A small image classifier, trained from scratch.
Model: 32-pixel images, norm layernorm, activation gelu, width 192.
Training: 7200 steps, batches of 128.
Data: trained on retinal OCT scans (Kermany 2017), 24607 training examples, 37.5 epochs.
Rows from block 2 of a small image classifier, named by matrix and row number. Rows with one number belong to one neuron. Each number is 500 + 25 x the weight over its row's rms, rounded and kept within 0 to 999. All counts start at 0. Numbers have three digits each.
Before each neuron's rows are labels from the 100 images, of 14976, where the neuron reaches its highest value: "top examples" is what is common among them. Only what is clearly more common there than usual is listed. The data: retinal OCT scans (Kermany 2017). In brackets: how many of the 100.
# fc1: MLP up (model.blocks.2.mlp.fc1.weight, 768x192), inputs 144-191
# fc2: MLP down (model.blocks.2.mlp.fc2.weight, 192x768, transposed), outputs 144-191

top examples: finding: diabetic macular edema (75)
fc1.677:486520506476472466522490508502500476513476493478469511535502517487482492519495531509511549519524534494520452504498507523468515529484536508510512
fc2.677:552488521468542492450495548540522485471492477526527489490479465491484479506520496495490468503538477486463468474533459546495518493505535491481484

top examples: finding: normal (80)
fc1.715:474503485505506528479524518483519503488510507485476456490470512490509465477500513454499545483486470465537508504514531518490522499513508513475447
fc2.715:479530550509500467510505498514486494551493511473534528493545543539511503494448491531524501511499523479493473525463534511509503549444515464515501

top examples: finding: diabetic macular edema (43)
fc1.722:482503516496467519473476513486541487468524500557516462485481515468503500517506480464531506510471434516512464500498491528518504493501480515488469
fc2.722:552506509495530486499509526510496472514471477481472550538519507520506545520450528547464470483492494471494507503459506492527530512488472478515482

top examples: finding: diabetic macular edema (31)
fc1.418:506527467508481463511499485490501488505533522504498504505474488484525522536539511481484542530506484488483522489498510541470537494503488519471448
fc2.418:481479534521495504521488473495509460473481517454528457518536495520479515510497499546506517478492545458486504560469496481503481505454559502505520

top examples: finding: diabetic macular edema (68)
fc1.688:492480500465475520505503483521546518492492509492466475515465501501502541500529495519476506506520502476473531480522511521483545488571535521505489
fc2.688:488499488529516527494471486473491480501506525482534475474558488537498504488481456494520508514490465518498486439508494490534502500491524496506505

top examples: finding: normal (92)
fc1.129:491500490483491500505489528469514541452529513491461521501489522478495520530478514480519520488494473476537505521511488490463481479548573508457504
fc2.129:515498508514536514495510477517496482529484496454506491494483497524536495476458479513498503496487489522483476549524512490553512527490449522513541

top examples: finding: choroidal neovascularization (60); finding: diabetic macular edema (38)
fc1.51:481504491481457551467497505500518490468511507496492513517453494491508519503489534485505505462491447486491495509502458481499514492539484531493500
fc2.51:543508527478500490502509519520507496522493480467437530519418465465502506483469514514512476470526565461496503506522496520462519514536528496540480

top examples: finding: diabetic macular edema (53)
fc1.10:510545518474494480495456515501485525471492507501461521527484524441509540566481530483490521467487484443514478498480505507467510502487505523468482
fc2.10:507496519498489517484466506526478478511493504514512507489473490514510513493536501544468465496463502493457475499482505472541510488466471502540508

top examples: finding: diabetic macular edema (64)
fc1.94:487482514496471504475474451517532490503479497495489488507461489488503510515522480518466491459496486473465532449506491511506540482532525511478486
fc2.94:479498495542497535495473513496519465526494483481526467455539489571474489460481464501517529538474477542525461482509497464559510520481490485481496

top examples: finding: diabetic macular edema (53)
fc1.737:518546475475507492461475492505501512449498487513444512549492523438475511554505517493455513457491469470510522508503475536481511476491492506478465
fc2.737:506502538507466552490470503516479478511477497486519483485473497522514529508505512534495499479498523502480486551497551477520515493506508493566503

top examples: finding: diabetic macular edema (46)
fc1.673:476517490492500525507505477474507534473504539508431519541485485481486523516491510495448497455502512434495524480504520509480510477511471536483486
fc2.673:467481552516502422503483487469467512489502535499527490474554473514508484467482448539516526471505489484505523455475489500495490521486521523502517

top examples: finding: diabetic macular edema (67)
fc1.339:513504490505474504471476466542503493503483534480498477483455473486534498511524515535457506481503481470460538491507497514494505475521534512483490
fc2.339:481502472538506535483482497484505494487509496512502445448559494535478481474492471493511496538496448534513475446529501476533515477503510494474481

top examples: finding: normal (88)
fc1.493:493545447506467477483487507497502507453514504474447521498480532476485479502483492499478503489504467485501508496491494497479517470525517501446481
fc2.493:535485531501521560479497493517504508511481517465472524483475459521542480492424466555484482492508526492476502527527507529529528507501530472514543

top examples: finding: diabetic macular edema (50)
fc1.174:463534527488473534486496482457502518470532535535501498521468485479516546516513526494489470460501467470486486455498471529496497481543484502512423
fc2.174:525519471515514502492503527465489506499504521534523513473512479564512517483501476532479472463494502486481524463472524522534501501510512476534482

top examples: finding: diabetic macular edema (28)
fc1.154:488541531502505484494500516499521475464537523516504451488474480479507496530517469462521517500477417495518503479478520505497495480508471521459509
fc2.154:513500494507501510490506550489509470530469512483503538531510494537520519500461513527467508507486484460525477519475499472526516524500483503545488

top examples: finding: normal (87)
fc1.463:477489504464491507486475487499523510460529479481443502522481485447509533508485489479484509485484478434542511500493491513467506452556522542445486
fc2.463:477495527486551508508544514472481514484491494498521503535540528508540509512441476488543490526478481484510508504495505530503486539532492489499483

top examples: finding: normal (78)
fc1.400:468501493526476508515493498464498503473518516515476491500493525453459511538508481498530524535504489494525532490484506488431519486553559503499512
fc2.400:520510485519546466475504552546509453495486502451495490495473499525506492484460499520493512469512505500512490521539519490524504507493481490510504

top examples: finding: diabetic macular edema (40)
fc1.357:510479511437505462493473479525509534489481513511479546562498507441518518547485501523467486473507513432477518464503466517464508478484499512530505
fc2.357:459541508532476511510479509499504463544477519461497527513483506541523516464470529511529530501482527483554460520510544464517491540507457507495503

top examples: finding: normal (93)
fc1.225:477523482495475494510482509497517537460544505493465506521489530447471491534498496471502502504487471496507524493474491512438536482530544519468488
fc2.225:526495499518503509496510507532489453503453563468494500516466477512505519480491494536492494488516473498478503520532496466540540526507472489534520

top examples: finding: diabetic macular edema (28)
fc1.713:478505449506513470531506508459489547466517523525450530516484523492453536511535534477499506467491489492530554509505522491470466442545503501509477
fc2.713:484509506539503502530528476499510515500485545476494479476568544515463500498493537509534545509490516529511475558507541463487504523496470485491492

top examples: finding: diabetic macular edema (55)
fc1.146:492520507487500482485466537490498520481541519534513489517481517450482557550497515476495499465508475513527517489472508528482505484498500500495466
fc2.146:482523543521496493470479493517494477519456461494536518500487501519513512492465485497508484491513491483507478500504532475524514541474510506507500

top examples: finding: diabetic macular edema (47)
fc1.320:531501473495487482477466502519516476500506481500507507491446505485514509538532521497498544522510456511480495476477469476493497471530521518481531
fc2.320:468485540526495491533516499437483490529493528519560494507532526538486536497569498501495495523490546517527485478457515481525444511479481502524496

top examples: finding: normal (94)
fc1.570:494520497475486492518487496500509530463540515513446524539488523466502496541489510497489469460507487472513510490500480497456542456539509503472485
fc2.570:535481543508527504484504506518487444503469524460501477502474465523491534493473485546462509481489491509476514522512492492537499510498493509558535

top examples: finding: normal (89)
fc1.189:511517472527482495477492511496521457457530501506482474468508494476484484479514497469499541546526476528526475504509531519487529473540520510461503
fc2.189:501488551474508541515495468478461528510477531496487499511474481507542525515451491536524458485498505492488522507507476533503503519520536491546482

top examples: finding: diabetic macular edema (65)
fc1.39:515446515499485504487516471507517505499504523515471485516459499481532510521495507515500507485504490467499517483495499553476516499580513522511496
fc2.39:481508493506518508508472503468486511533493509497545488489544488563534515478485469510527496507491485503510487469515502501536492530501521484526491

top examples: finding: choroidal neovascularization (79)
fc1.366:500481531500502500476479464509498520508503519526529482492476516487508508533519487486517497497484482514497482443493471502509518489485520501485464
fc2.366:495472510506531481484532521468510530476510515498557463496547477526523495479504484504481539482496453514544525477509502477549490512459496522472500

top examples: finding: diabetic macular edema (61)
fc1.402:538500449532469508477483441524537503499478535503449468491485493503486485509529528526436533479495513484481509483509510497477514458529525517476497
fc2.402:479509481532502523493486494471481499492471503496494470475564488518523487476490480526505477513493486503495467431500506480529497494515513501503492

top examples: finding: diabetic macular edema (29)
fc1.151:530502455525503469472500508531536474472539483512484460471502534503532481492546478486457487495472488485519494488490547486507520460517470524461515
fc2.151:477531488520492473499497522518494484539509491458486504505532527506505494466487529506557527498517513464529457478524486451487526556494501480495488

top examples: finding: choroidal neovascularization (87)
fc1.460:512515539430486558502522535513517523497499507497463496536507501494491510527477480518524508496554479472503474486531441550507531532477513477477447
fc2.460:489497531470503556471508466495497500516525489503504518497550526542485496484461478482524453514462477492512520506492507498482492480536522449495486

top examples: finding: diabetic macular edema (49)
fc1.287:484464494497504511488483495452549511496500509500469513493457487505526548527521535518480531425527501451522503475535485477504535479539536500494521
fc2.287:510476539454510485502473470522469496530465478557559520552497484482468484520516498520497467513495498501471511503493461523492495506486549496543538

top examples: finding: diabetic macular edema (30)
fc1.12:543495481477526472468523538534522522458507513472485519479509507484529490504482510501480530491568460490487544532539483501494511478508556497484462
fc2.12:484489491534524499503535503471498468493499534465490474524527462528553507464492473492502499499520477493526533533506533492500485519516489536519497

top examples: finding: normal (81)
fc1.708:483511506478481494511495507463499525462537552522470520502488529443501526539511489487506509482506488483541516483497491521422502492560522484507481
fc2.708:508507504508538475488486514529486468492480511456493498497474483514521511483472504536465490452499518478492510510535519485519486503513487525525491

top examples: finding: diabetic macular edema (51)
fc1.438:480499492535478477496473487483543477496552498533516448465457529512472512504573481498510522521497504509519518478486524510483511500491482519505500
fc2.438:503510495509510534497457518505486441458458485511545479518474468498503477500565508524469530513488498533519447449518496486513491502496473528505533

top examples: finding: diabetic macular edema (50)
fc1.388:486507499510479501462474487492518497448538512516524454483478484481498506513502508483502495504469421523508475460489523534498535496501477516453484
fc2.388:537509492511498493502507537513514464541484483500483560513505515520495530500454502544476479505490503455502493488451507499528514513480477465538500

top examples: finding: normal (84)
fc1.45:525504516472509507498509520497507534486576548509437514487502498475499495549480497449511535497513506505525524498526488547467514504518564479458421
fc2.45:487489538513497473512515463485493531507475515457482489519547488544525517491517516533480479493484496527518495540476523489557507510499456510498529

top examples: finding: diabetic macular edema (43)
fc1.474:504536503555490455492486474511525454498541506542519448456477524495469484493561474456507532517500468533517506464511524493470521484494500517484497
fc2.474:484506487523505523506450513493493455451480503519548460519469482474507479504557494499482546521494486532529448448522490487503485509508475548499520

top examples: finding: normal (88)
fc1.328:477520503488478503496465516482500528429555516495474506507498534458500489519509478477517527498504470487531517499482497503461493477549531484449501
fc2.328:510509509501529495480502514540482471513477509437483510501467484515502512493449512536482522480492504508486491540532498493536515524488448506529546

top examples: finding: normal (86)
fc1.185:468537509532506493481478523487530476478528478519499451491492471479525495500510493445490523492511451499544481491541520491488503491561509538465509
fc2.185:511482559495549517501501521475475485532484498472499529518517485532531509504431510536469474506469514462505499540473499510501513525497496507538484

top examples: finding: normal (80)
fc1.297:450511495541465490500472488463490523475522518519512492492503523472460515531494501476524519510510516493519526510478522487430493491553540500510517
fc2.297:525498502511541482474511554543502448501476502447501496489474481526508497474467508516507513489518502519508470512552497504529517517512489489507510

top examples: finding: choroidal neovascularization (79)
fc1.652:507507450490474470511510512538496478494457483500487518552491499417497458507488519489494536509522532480517453496490546495417523525474490524506489
fc2.652:501501539514503491479476509533532471492509524522519448462446489509486478526523467502511498507517475485465471459514505511459542494514544513482447

top examples: finding: normal (79)
fc1.202:496507475515499474485515506487513470496558508506521485460509533481487443500511457454545550530520509507532518503538503520441515511512532498491494
fc2.202:491491482497500528509477500492508489453481501505488527519476489450514473518486505501521479495516462508528459472508474507464508482544511508506500

top examples: finding: choroidal neovascularization (64); finding: diabetic macular edema (31)
fc1.545:480538477449477525500478540500495530442542487488491517526483516440477527527498527466497515462486491477520490513508504501446500469524508523493479
fc2.545:507507524486508531466487486546488470524479478494499510489475474502520492479453476519474474502488471496462477513518497488544526522468481498523508

top examples: finding: choroidal neovascularization (61); finding: diabetic macular edema (32)
fc1.237:502506529491501495502445512490531525471497530537482499499485510488505521553515488510499492473508488467478494474464484523477561472513497472449469
fc2.237:499491549484524501486497505496489489519469451515541489519509471526540509508509491516483457477474465495510521462464503488548472489481505512510503

top examples: finding: choroidal neovascularization (82)
fc1.510:469500543485487514453497498493531499493523475555501493544490498498517479493507466443468493489501435513514506495491472537501537485495488559477417
fc2.510:493500509491464504491490542476483493500478474502531538499495471577491497493498485533482476495488490493530513478471504512540507533507478485512498

top examples: finding: diabetic macular edema (32)
fc1.88:495517469530469531487463486485548491454513515511484480485483486475493494509521499498463487464486496447508502462483534468458482426541472534478498
fc2.88:474518547507518507475517473494506461508489495468480485485519457546528490481454469528512469480487501440506522460471530493532490517462526482476477

top examples: finding: diabetic macular edema (74)
fc1.327:529489505432499520478516533500491531451479488515489540542497519486460511523485546517488505494533479503494486524517467519516511480512513485467482
fc2.327:490515488529533497493499468494478479477483482451499475511546506522498493493532522496484530526477473538499501520526513467565492519490467521462499

top examples: finding: diabetic macular edema (34)
fc1.526:507510462552516479497501500518518501493510525515470453478490521512495502526553519507460516492468476515478512452515546510505507447509457502470511
fc2.526:491553459515489493488489536508479484516490471475494501510511508520520498468488526505543534510526486493521459464539496453499514558496490493493492

top examples: finding: choroidal neovascularization (64)
fc1.1:502534465520483514484489515488502471436534512504488463491497529488480475503498485478496502528521457515513494490520523543471525504539507508483483
fc2.1:508494548461494539526518463479467531504468517510503483506486498519511523518476483528517446496496511514487525498474484530508496498523542471533452

top examples: finding: diabetic macular edema (28)
fc1.745:491477505487503513468507498506548493491538517518489500488463483490489468475488488455497475491488463473505486483532505524486503494543504521441456
fc2.745:492520501518494524499512531493486479500465498510559495493533500575496490459489473513502493527485451532509486496491515494533497518490457488493509

top examples: finding: diabetic macular edema (82)
fc1.594:485482475515506480533524472476529496497487512487480457507476510498493530516532515509486497489509505493522555508492515535458509489535548500513532
fc2.594:510499537504500535505484501522519464500526461517543493455505504503489469477530444494520511562493487537479468474498462506517500506485483495514528

top examples: finding: diabetic macular edema (55)
fc1.706:465504548491484516505475499471521522508536513526489487474512516490523537515520523484507484476479483497532465488478493496520501498503474491488446
fc2.706:534487477506539498490543517475501514493504483535517507513533518553520536510488485520466471488487455515493530458449501534565496493476496453486485

top examples: finding: diabetic macular edema (65)
fc1.341:509526512498496492517454501493533530457513512507450520536488539445477520558487519486498493475475467471504520506471490512454533467492530504453495
fc2.341:519486534503514537496489521524483464508463522487514485489463475542528509509524513565484479476479499508485490530522506488533528499504467494535502

top examples: finding: normal (78)
fc1.336:530478498435514483506470499540524525489466447521494560546500497438521475530507496513465475498496493457479480482494461499498521467496516521507511
fc2.336:464538535515495505489464503487495482517500515484512503501482516539563496511461512490528526507485492462542462516499538515526499532509505500460456

top examples: finding: choroidal neovascularization (64)
fc1.240:511494548431497462469520495519501529488490492543489517547477509449431489497504509492465479511514487475464536494506442558481483496460520498511467
fc2.240:489490520503508467510485504496515520571503509477495531508529490554518513465498482506533515468500525485514523537509508496507488519474500505500525

top examples: finding: normal (92)
fc1.224:489517514505514476487467499493515542469554539511476517525488517435498494498513519468512469486512481479526522490509478516425484454524516523485457
fc2.224:484490586512520491496495485515478470509475536477513491503483488510522486459439455519509494512500523517502480502492530521500498533506461508513515

top examples: finding: normal (95)
fc1.461:485542460502472490497458498497519510445508514476478518504486526456477501517492494499510494481503471475536496503488497490433524487543548502467503
fc2.461:528496530502538525468496514539497480512472526458480509490470468512530497477436475540496507484504491525482478520528492512542533518495499482516535

top examples: finding: diabetic macular edema (50)
fc1.77:495498521476468534490521494465493509467483502535510510510454475501507551504530516514468461465483429519490528490477467509510478466519489507496496
fc2.77:498483460511486539525491524510527452495496466477451505502420449469520510502505500517524477462521508489517495473537486500484523523572517502540492

top examples: finding: normal (78)
fc1.735:534525442499487533477463552494513517419516509519479540502490516497468459511489525502492498519502443519488498499530459496479535468506528480473508
fc2.735:518493508505503489519546459512478517531492523480491503481537534548506492497493493517512473512517513544467511553514518494520506514513499449503483

top examples: finding: diabetic macular edema (52)
fc1.738:441516535509483493512485492480495535482540542520482499510499538477498542528511515503544459485477494471523516474465512488488472470529480490510481
fc2.738:533490441528546510477531517482501483473539512520490463466501503494523500489475470468492477496504502514500506460512521521490509474534494475511479

top examples: finding: normal (86)
fc1.655:456519478502515468475472513484510506477570521509480494491493511459486482511504477469541501477489464498539556510500492495448471484549516534502488
fc2.655:467498498515517500504517497489493443525473520469522499511521475493552485453426471501528476494497492505527470496493508477522480512519489505529506

top examples: finding: diabetic macular edema (67)
fc1.253:522505464529479451499490540487506461483562516513511464467498521485463475499543480470516535526504503503505533483495520493450495482474537500508495
fc2.253:487515511510487508502473516505488463490474542500535492498479480519537507501537497540517471501519468511509450448489502508509514507520502489528496

top examples: finding: diabetic macular edema (81)
fc1.116:507486508511472528495493510501533502494517494540487521502457474499430493500543513499461508507496502515491543522503477529453500468532533505524529
fc2.116:489474587501474476527515502486476489512498507495539514513552497554519517476505499552498451523509521485528521508436495487527478497490507482544493

top examples: finding: diabetic macular edema (63)
fc1.84:538497497465527444502518473514486528489504490531514501529506510447459485510515512492466489506478497488485539527469519527456450473441469517481484
fc2.84:523487547460506493496498501527502499509494473495513509511456468529482494513518503522497517478541487488472542513502492541494519495468557502493493

top examples: finding: diabetic macular edema (31)
fc1.76:499523477541457501511476481511552505451504507510485500479505511461491501489521506487483493493479477511484497478484521461468529450520481516483504
fc2.76:527504514500520555476508486498513482480467469455464477481515461529510499486438478523514509519504527494514495487524508520516506527506553481455483

top examples: finding: normal (80)
fc1.398:494543486527500493507494512478522530461535511494486526508508543452482502544498483464504513519490461498503524502476506519441511491531532506466477
fc2.398:515504521494506496497515500549482475522451522456493495492472508526506522494484520548507498473495501513483502528523497467547525529490476471522516

top examples: finding: diabetic macular edema (48)
fc1.107:525486471531481454501480489526524478489511514498463466507454480456490493502507488464474519471500499437497527490497521498428509478497516549479495
fc2.107:491529484540493473527501509481517513494507572507472473493549524528493513495534463533476473511476464496477499453467542506501514467516504487486453

top examples: finding: diabetic macular edema (68)
fc1.33:521541498438511511471485527480486510459482486489490513553487493478481543530486556483480536461524497491497482515526449501523483501487520489486469
fc2.33:481537479530530458499459476502448497499500494472526480502534492503530490495532508503475541505485495510495502511518536478533485512479467544489521

top examples: finding: diabetic macular edema (56)
fc1.229:504504514478489486489505492533516509484503483523477495527479525439459500558507535499479499463496487481507496482478487505449512467504504494453482
fc2.229:514524506536472545485507519517518489483492528496502482470492515552494521484514478530498484478500483514504487487497512481538512496475527444515479

top examples: finding: diabetic macular edema (44)
fc1.515:520521495472489513465514531496495533451501503486481530508490513495469501502473537497481536496559469484503502530517462510486501497525543491466472
fc2.515:475513488533534493479510458488483485508495483451500475518538497516529482486512508484503509514495470523504508532520517466562497524506467527466473

top examples: finding: diabetic macular edema (62)
fc1.667:493508524516478464496510505510551482493506499520504440480461490507475499479553499487490543523513483511531501481506523516498491509537490537493532
fc2.667:512512501496510538495477493517494460499459472496527511525485473519500480484538515520468501503483494499514472471510496483536488493498457532503514

top examples: finding: diabetic macular edema (33)
fc1.584:500468499485501515504496529481496519445493499530485519486485513512439536519535551514491490482490488516533523533492481471496495443533509484484518
fc2.584:477481506522497502519543495480492512535470482467490497538550510540468499488526564499525530517475515544517485541517481451540490537514454502484505

top examples: finding: diabetic macular edema (78)
fc1.74:511474494445510515501503516481504542450513487527479535531492514503453522531488558499486508486515505487502534534500461507502478479523530508491471
fc2.74:476525491525526473510506486482474498485486495445485478524546517523489506503516554490491539507472491524521498548511528474550474523491454529466498

top examples: finding: diabetic macular edema (80)
fc1.481:523495468483502500501521524500470504497522527516485503519496484468475497493517511486507495519515518482524528531513505533471457475523529529530512
fc2.481:509491519496496493517488522492493535478518527545508541474505525518506518523518484522524452513529472536481515499483479519491513491503554456537475

top examples: finding: diabetic macular edema (52)
fc1.552:547518503529517502469479562491533481436523489514484536508508516482475492515511508497480537516518467501491514507515495494475490445496546495495517
fc2.552:519476475513485552534535477482488500534477516534497514511500499563510491494490477530504446515496507512473510488491495485511510515533507465559509

top examples: finding: diabetic macular edema (63)
fc1.730:485552452522482522491503501503512503456544517517500477499490534493483489508501496492499488530498460505519483470506530521470513480524491521491477
fc2.730:533495537460505528509533464501483513511446502496489499504500492517517508519463490530503456510512486508473526505471491531525509506516558480519453

top examples: finding: diabetic macular edema (62)
fc1.373:505554482454471486493447529501492507460479505505473530548508502461466530550492553494501527475503497499488466513486480497497475489486497488484470
fc2.373:492532494495534440514465481511422510494494505486544485520514507499516500521541529510483531507498508506470502507517510503508493525467497529502514

top examples: finding: normal (86)
fc1.164:487540465517511491508475526481530494467508520504514455468485511473531511513521492484498525528472476511506500466512531496487531504569509537496510
fc2.164:523498519499516551502518507484478491515470496481475521510532500549523526524435505537471475521454473497490491523462521509525504498483506471515474

top examples: finding: diabetic macular edema (37)
fc1.121:482454510468515499474516514479559519484541530545494497498471474476525511514507492471523503473507439495531500464526467507489527493501481540483457
fc2.121:501486445515512489511512522486502515528484506480484495517472469550559515484468508534503509450507492476530504462536504487532528530524504502531513

top examples: finding: normal (80)
fc1.358:512496479485484505477502536477518514424536519507466514500501514499471462531493510511508513529521484519509543490499477510458522446557511491478454
fc2.358:513510507534528468498509487505490470513493530434498478502509501548509511492531533526474495493500506526483515544522525485544498511505457495515509

top examples: finding: diabetic macular edema (45)
fc1.642:479518494499441542474479512509549481473490489488474481502442476482485525515510524502485510452490461479488476476499491477499517468534476532484512
fc2.642:558499484485513498508545521519526486504506468484444511505468485487489492498450492504518460488542555470516515506508491522479493507515506482520490

top examples: finding: diabetic macular edema (46)
fc1.529:493483524443492547487536522489538522462509493513472507537440475477515514506503511499484473455516440484516489487524452513514516480561482507501494
fc2.529:513506498472494499506504508497511526518499486464442517520451479458549514498489502483536490453534549458516523498522487508453524538540542509511491

top examples: finding: diabetic macular edema (44)
fc1.128:446514516505483487486484513490537470473539480533512460509482487489520491495513482475505523533471433529541466474491530510496500504477456532449506
fc2.128:530509503511531504504520532495511472523504493487491546520522519519503539503437512516472467511467500464502494518457508497538493496483465486529501

top examples: finding: diabetic macular edema (48)
fc1.257:505492548501506472487491513499536521477497494526503485492480522494475543534530512478503478470494462510525493467480481504508504454508510499451482
fc2.257:480458525503536467513504521483509534542503514498520529533498482499517537500532517498522509486504469478538496494527467484529476532511486525513481

top examples: finding: diabetic macular edema (46)
fc1.275:518487508495479514487503542460537508464479496478483525506481466498513538504487512486534530446529469484505495482514464474497523514544500501467497
fc2.275:517486483487524503484508485522499520502495528464489476524491464432535510484510495483497508475509536439460520508537491509451511491527534546517459

top examples: finding: normal (79)
fc1.379:508513531482471538470481496500524529493553526488469498484492509501487468534474493463499471514529497479527519502507480532444513469527565474458424
fc2.379:498490516502496485505531493493496503518479542463478497501542488559528512484475499550495475483501496517506492518487520489561513517493454485521516

top examples: finding: diabetic macular edema (76)
fc1.115:516513517478503505512437497517507478500509483529498507511445506477487505515561498501476526501531479500483532480481456502488508472507544507525511
fc2.115:471480537533493491534511531447487486517488530500542498499540516538496528472547509526491493520495535518542488512481523475508474522496493487528521

top examples: finding: diabetic macular edema (46)
fc1.267:497503526509519493483498487531506457480513460505510478490441499502478464501505485456483530527518459520508489472490482521477513505551470530484523
fc2.267:470519546491487525523503457490478499514465480491519565546507501531529506501500508513494471486479517463506476496480493482532468500521469529534474

top examples: finding: diabetic macular edema (59)
fc1.162:519499476508485534492518520529502455494493478509489467506429476484477498486529526494468514526513498479509473507528495489486489492552465537501527
fc2.162:491505514489483497535510503516470508514497470497478540527495510470490502500556549489523492497502579499509494534495496480489465489533500503516490

top examples: finding: choroidal neovascularization (59)
fc1.704:488511494482496508508466493504513503462508493527506523508487524455504497528484484495503449486464484505523496500471480496478508457535503504489511
fc2.704:461513542507506524475495497494488499519541534505526490490489497498543518479531491469531481501493520501508495483529510506501490526551504512537432

top examples: finding: diabetic macular edema (49)
fc1.251:486514516505472476514499469476530501513538546533497503524498516483472519518528497496472519494467494491503532477479514489509472494478476523485490
fc2.251:504515543529512494487492520486519452477514504527528457462512475549546513476537451492488511493510480505526507439477518522538485525475516488505491

top examples: finding: diabetic macular edema (37)
fc1.453:468484522500517483489512518508478471462482497482523498494470491492516503542519491525519505477538525543496495475491477472473534452438470519478526
fc2.453:500485581518528479492524513519520500479500536483506495526493489492472532500460493548496517491482470503522503507470509481500492489491517513468495

top examples: finding: diabetic macular edema (30)
fc1.618:491554483535464484498468467474507490485553556548526463473486529478473497494571479448510518504470488526507513469492535488489498480492478510511501
fc2.618:509499475530513510492468524486502453471479526505536468517501484501526486502526479505494556529497481513542449433514493498505502526466495514482516