{
  "arch": "vit",
  "model": "image classifier",
  "dataset": "retinal OCT scans (Kermany 2017)",
  "train_examples": 24607,
  "image_size": 32,
  "crop_scale_min": 0.7,
  "horizontal_flip": true,
  "color_jitter": 0.2,
  "targets": ["finding"],
  "num_classes": 4,
  "norm": "layernorm",
  "norm_position": "pre",
  "activation": "gelu",
  "mlp_ratio": 4,
  "head_dim": 16,
  "fused_qkv": false,
  "bias": "all",
  "qk_norm": false,
  "layer_scale_init": 1.0,
  "parallel_block": false,
  "inner_norm": false,
  "patch_size": [2, 2],
  "layers": 6,
  "width": 192,
  "positions": "conv",
  "pooling": "mean",
  "loss": "cross_entropy",
  "init": "xavier_uniform",
  "residual_init": "zero_last",
  "optimizer": "nadamw",
  "lr": 0.0013,
  "beta1": 0.95,
  "beta2": 0.98,
  "eps": 1e-10,
  "grad_clip": 1.0,
  "steps": 7200,
  "batch_size": 128,
  "epochs": 37.5,
  "lr_schedule": "linear",
  "final_lr_fraction": 0.01,
  "warmup_steps": 210,
  "weight_decay": 0.3
}
Rows from block 2 of a small image classifier, named by matrix and row number. Rows with one number belong to one neuron. Each number is 500 + 40 x the weight over its row's rms, rounded and kept within 0 to 999. All counts start at 0. Numbers have three digits each. After the name is the row's rms in percent of the matrix's.
After each neuron's rows are labels from the 100 images, of 14976, where the neuron reaches its highest value: "place" is the part of the image that holds the peak; "top examples" is what is common among them. Only what is clearly more common there than usual is listed. The data: retinal OCT scans (Kermany 2017). In brackets: how many of the 100, against the usual share in percent.
# fc1: MLP up (model.blocks.2.mlp.fc1.weight, 768x192), inputs 48-95
# fc2: MLP down (model.blocks.2.mlp.fc2.weight, 192x768, transposed), outputs 48-95

fc1.209 106:506505491505555513492548456458493544510510480534545469483535456527400514514521516482521464522417536497461452517618502475517506484504500593434494
fc2.209 116:549522459497539543517578427465460573483459411533461493425469494565482523543501546481476529517481531539431496479508455456469500494441488438489460
place: centre (33 vs 14.1)
top examples: finding: choroidal neovascularization (68 vs 29.4)

fc1.60 125:570467511493490484549532540440532524532514467543490517516482546521486457521524449512504594542519517547456494539479483524552528557487617475526481
fc2.60 148:428603492456448533514461511548442475528521460486512442565583493504522574474456522557459457534501530397528511482463508508478491402442501476493492
place: top left (27 vs 9.8); top right (25 vs 9.8)
top examples: finding: diabetic macular edema (77 vs 11.7)

fc1.579 088:491508513507461529521485507516488533496522501539507494540500486445510559485528545423466449521533531455481471424524506541521591517477477589415542
fc2.579 114:547509493544454500539524477503504514507490419503440513537509568527518514557470503505405522584428466474472507499478478538487520495479481497459511
place: middle right (36 vs 11.7)
top examples: finding: diabetic macular edema (42 vs 11.7)

fc1.228 110:572467565477541510554542514446498450445466468557552478516455516463483510533561493522524495533508504548471460490586485522506491515523543517426500
fc2.228 069:477474514539441418459477525528515526505526529474460506581549506510575471468472510471521540462415460471538486513427536511542588556418513518520547
place: bottom left (28 vs 9.8)
top examples: finding: diabetic macular edema (52 vs 11.7)

fc1.197 094:505460498564546525465529519491496491492507517524596520446555489504505514586560510535487482517411457543427483497622505514543504491494521509500487
fc2.197 078:468545477464495542514473530582485516499488465454400487539483474554540517501484527478449533486510514447501497519505517537492526487447478485526479
place: middle right (35 vs 11.7)
top examples: finding: diabetic macular edema (41 vs 11.7)

fc1.378 087:545459540511546548477444592532458394427463519471575432483556451495538496510505505498491487503460461509502471500508498546484442484449483556484416
fc2.378 099:455537466466534534513559488475533492516500541583544567486485523521437448459474501543549512389522511515529483484485444496494441484571558509512542
place: middle right (42 vs 11.7)
top examples: finding: choroidal neovascularization (94 vs 29.4)

fc1.8 089:509437531500543483547498570498560474549474443508539507529518521421487483525504498505509462542558544510517507480559487536480481541495516496388476
fc2.8 062:490441473430485466464499518491518513485485529459470534498547543589529478446497484501551526490518478465498507531520486477462501519496473426545487
place: bottom left (55 vs 9.8)
top examples: finding: diabetic macular edema (42 vs 11.7)

fc1.574 092:545482489465509542513524508415546412490500461569544496473509488525426567504516505432524539536478479534541412469516491485469478508541482539448504
fc2.574 062:502498488413518466494459520533504546511504538469431543488503586494524435397437516574516460471562532443460491458466507505485503507445496388505476
place: centre (42 vs 14.1)
top examples: finding: choroidal neovascularization (62 vs 29.4)

fc1.511 098:521440554558512540498433525440474536461503510481570520454497520533457508519494509550525456516471514561517485436510493454435478503594476503492459
fc2.511 087:526492550573487485511501414503450521515541505533482520511450499472561495484512465501494460505427467500439551463521427581458514542562523539450568
place: centre (58 vs 14.1)
top examples: finding: choroidal neovascularization (70 vs 29.4)

fc1.485 104:522463507496535499543454522457559463557543457530543563532471524529435450498486418532493540546487505553480503515455503578483471577559573498468504
fc2.485 108:440530482436496515490429513556530448512476551444446469520562494511522498438454538570476437453559497453559498488499526481532473439479497479542447
place: centre (37 vs 14.1); top centre (28 vs 11.7)
top examples: finding: choroidal neovascularization (65 vs 29.4); finding: diabetic macular edema (28 vs 11.7)

fc1.435 091:527461506490505549517512454421518512492504505534521477472493424480449543468504522457505499519434525486500460515457523528497449520609514525485507
fc2.435 107:505528417437556487469505480536520512444511474496482445450516538542488503427490548561543493496571514500468453509538566397514502497447474445495424
place: centre (37 vs 14.1)
top examples: finding: diabetic macular edema (48 vs 11.7)

fc1.667 097:495528556550460542514516460488484520485483442526478489540504480455505527541514518382496468546483479490539510474493524496532615544494511559376555
fc2.667 116:540500513566423461518497515500530503541513451486452566557489606547482485551457489520389516559434468509499506532432479549505491489521520512489522
place: middle right (36 vs 11.7)
top examples: finding: diabetic macular edema (62 vs 11.7)

fc1.344 110:570479520487483458477615542444616522511439481525512531544476483447487479526535493445510506527473529550474511534542514483580555543473602531495524
fc2.344 107:461522480543518481506457510487462565585491478516482537478453489498509465525464488483512520479440570483502538523433458536475495494502511476497515
place: top left (35 vs 9.8)
top examples: finding: diabetic macular edema (44 vs 11.7)

fc1.219 114:567518501497503495524602534440551479515514431539508519510456500448439484561512496455501534572477505557492518531550474536555513552506583585445532
fc2.219 083:488481466475538501480506534445496579555478478494508543469511488544521451438512509446516522458398509450430529522478480503431474515508542446531501
place: top left (38 vs 9.8)
top examples: finding: diabetic macular edema (43 vs 11.7)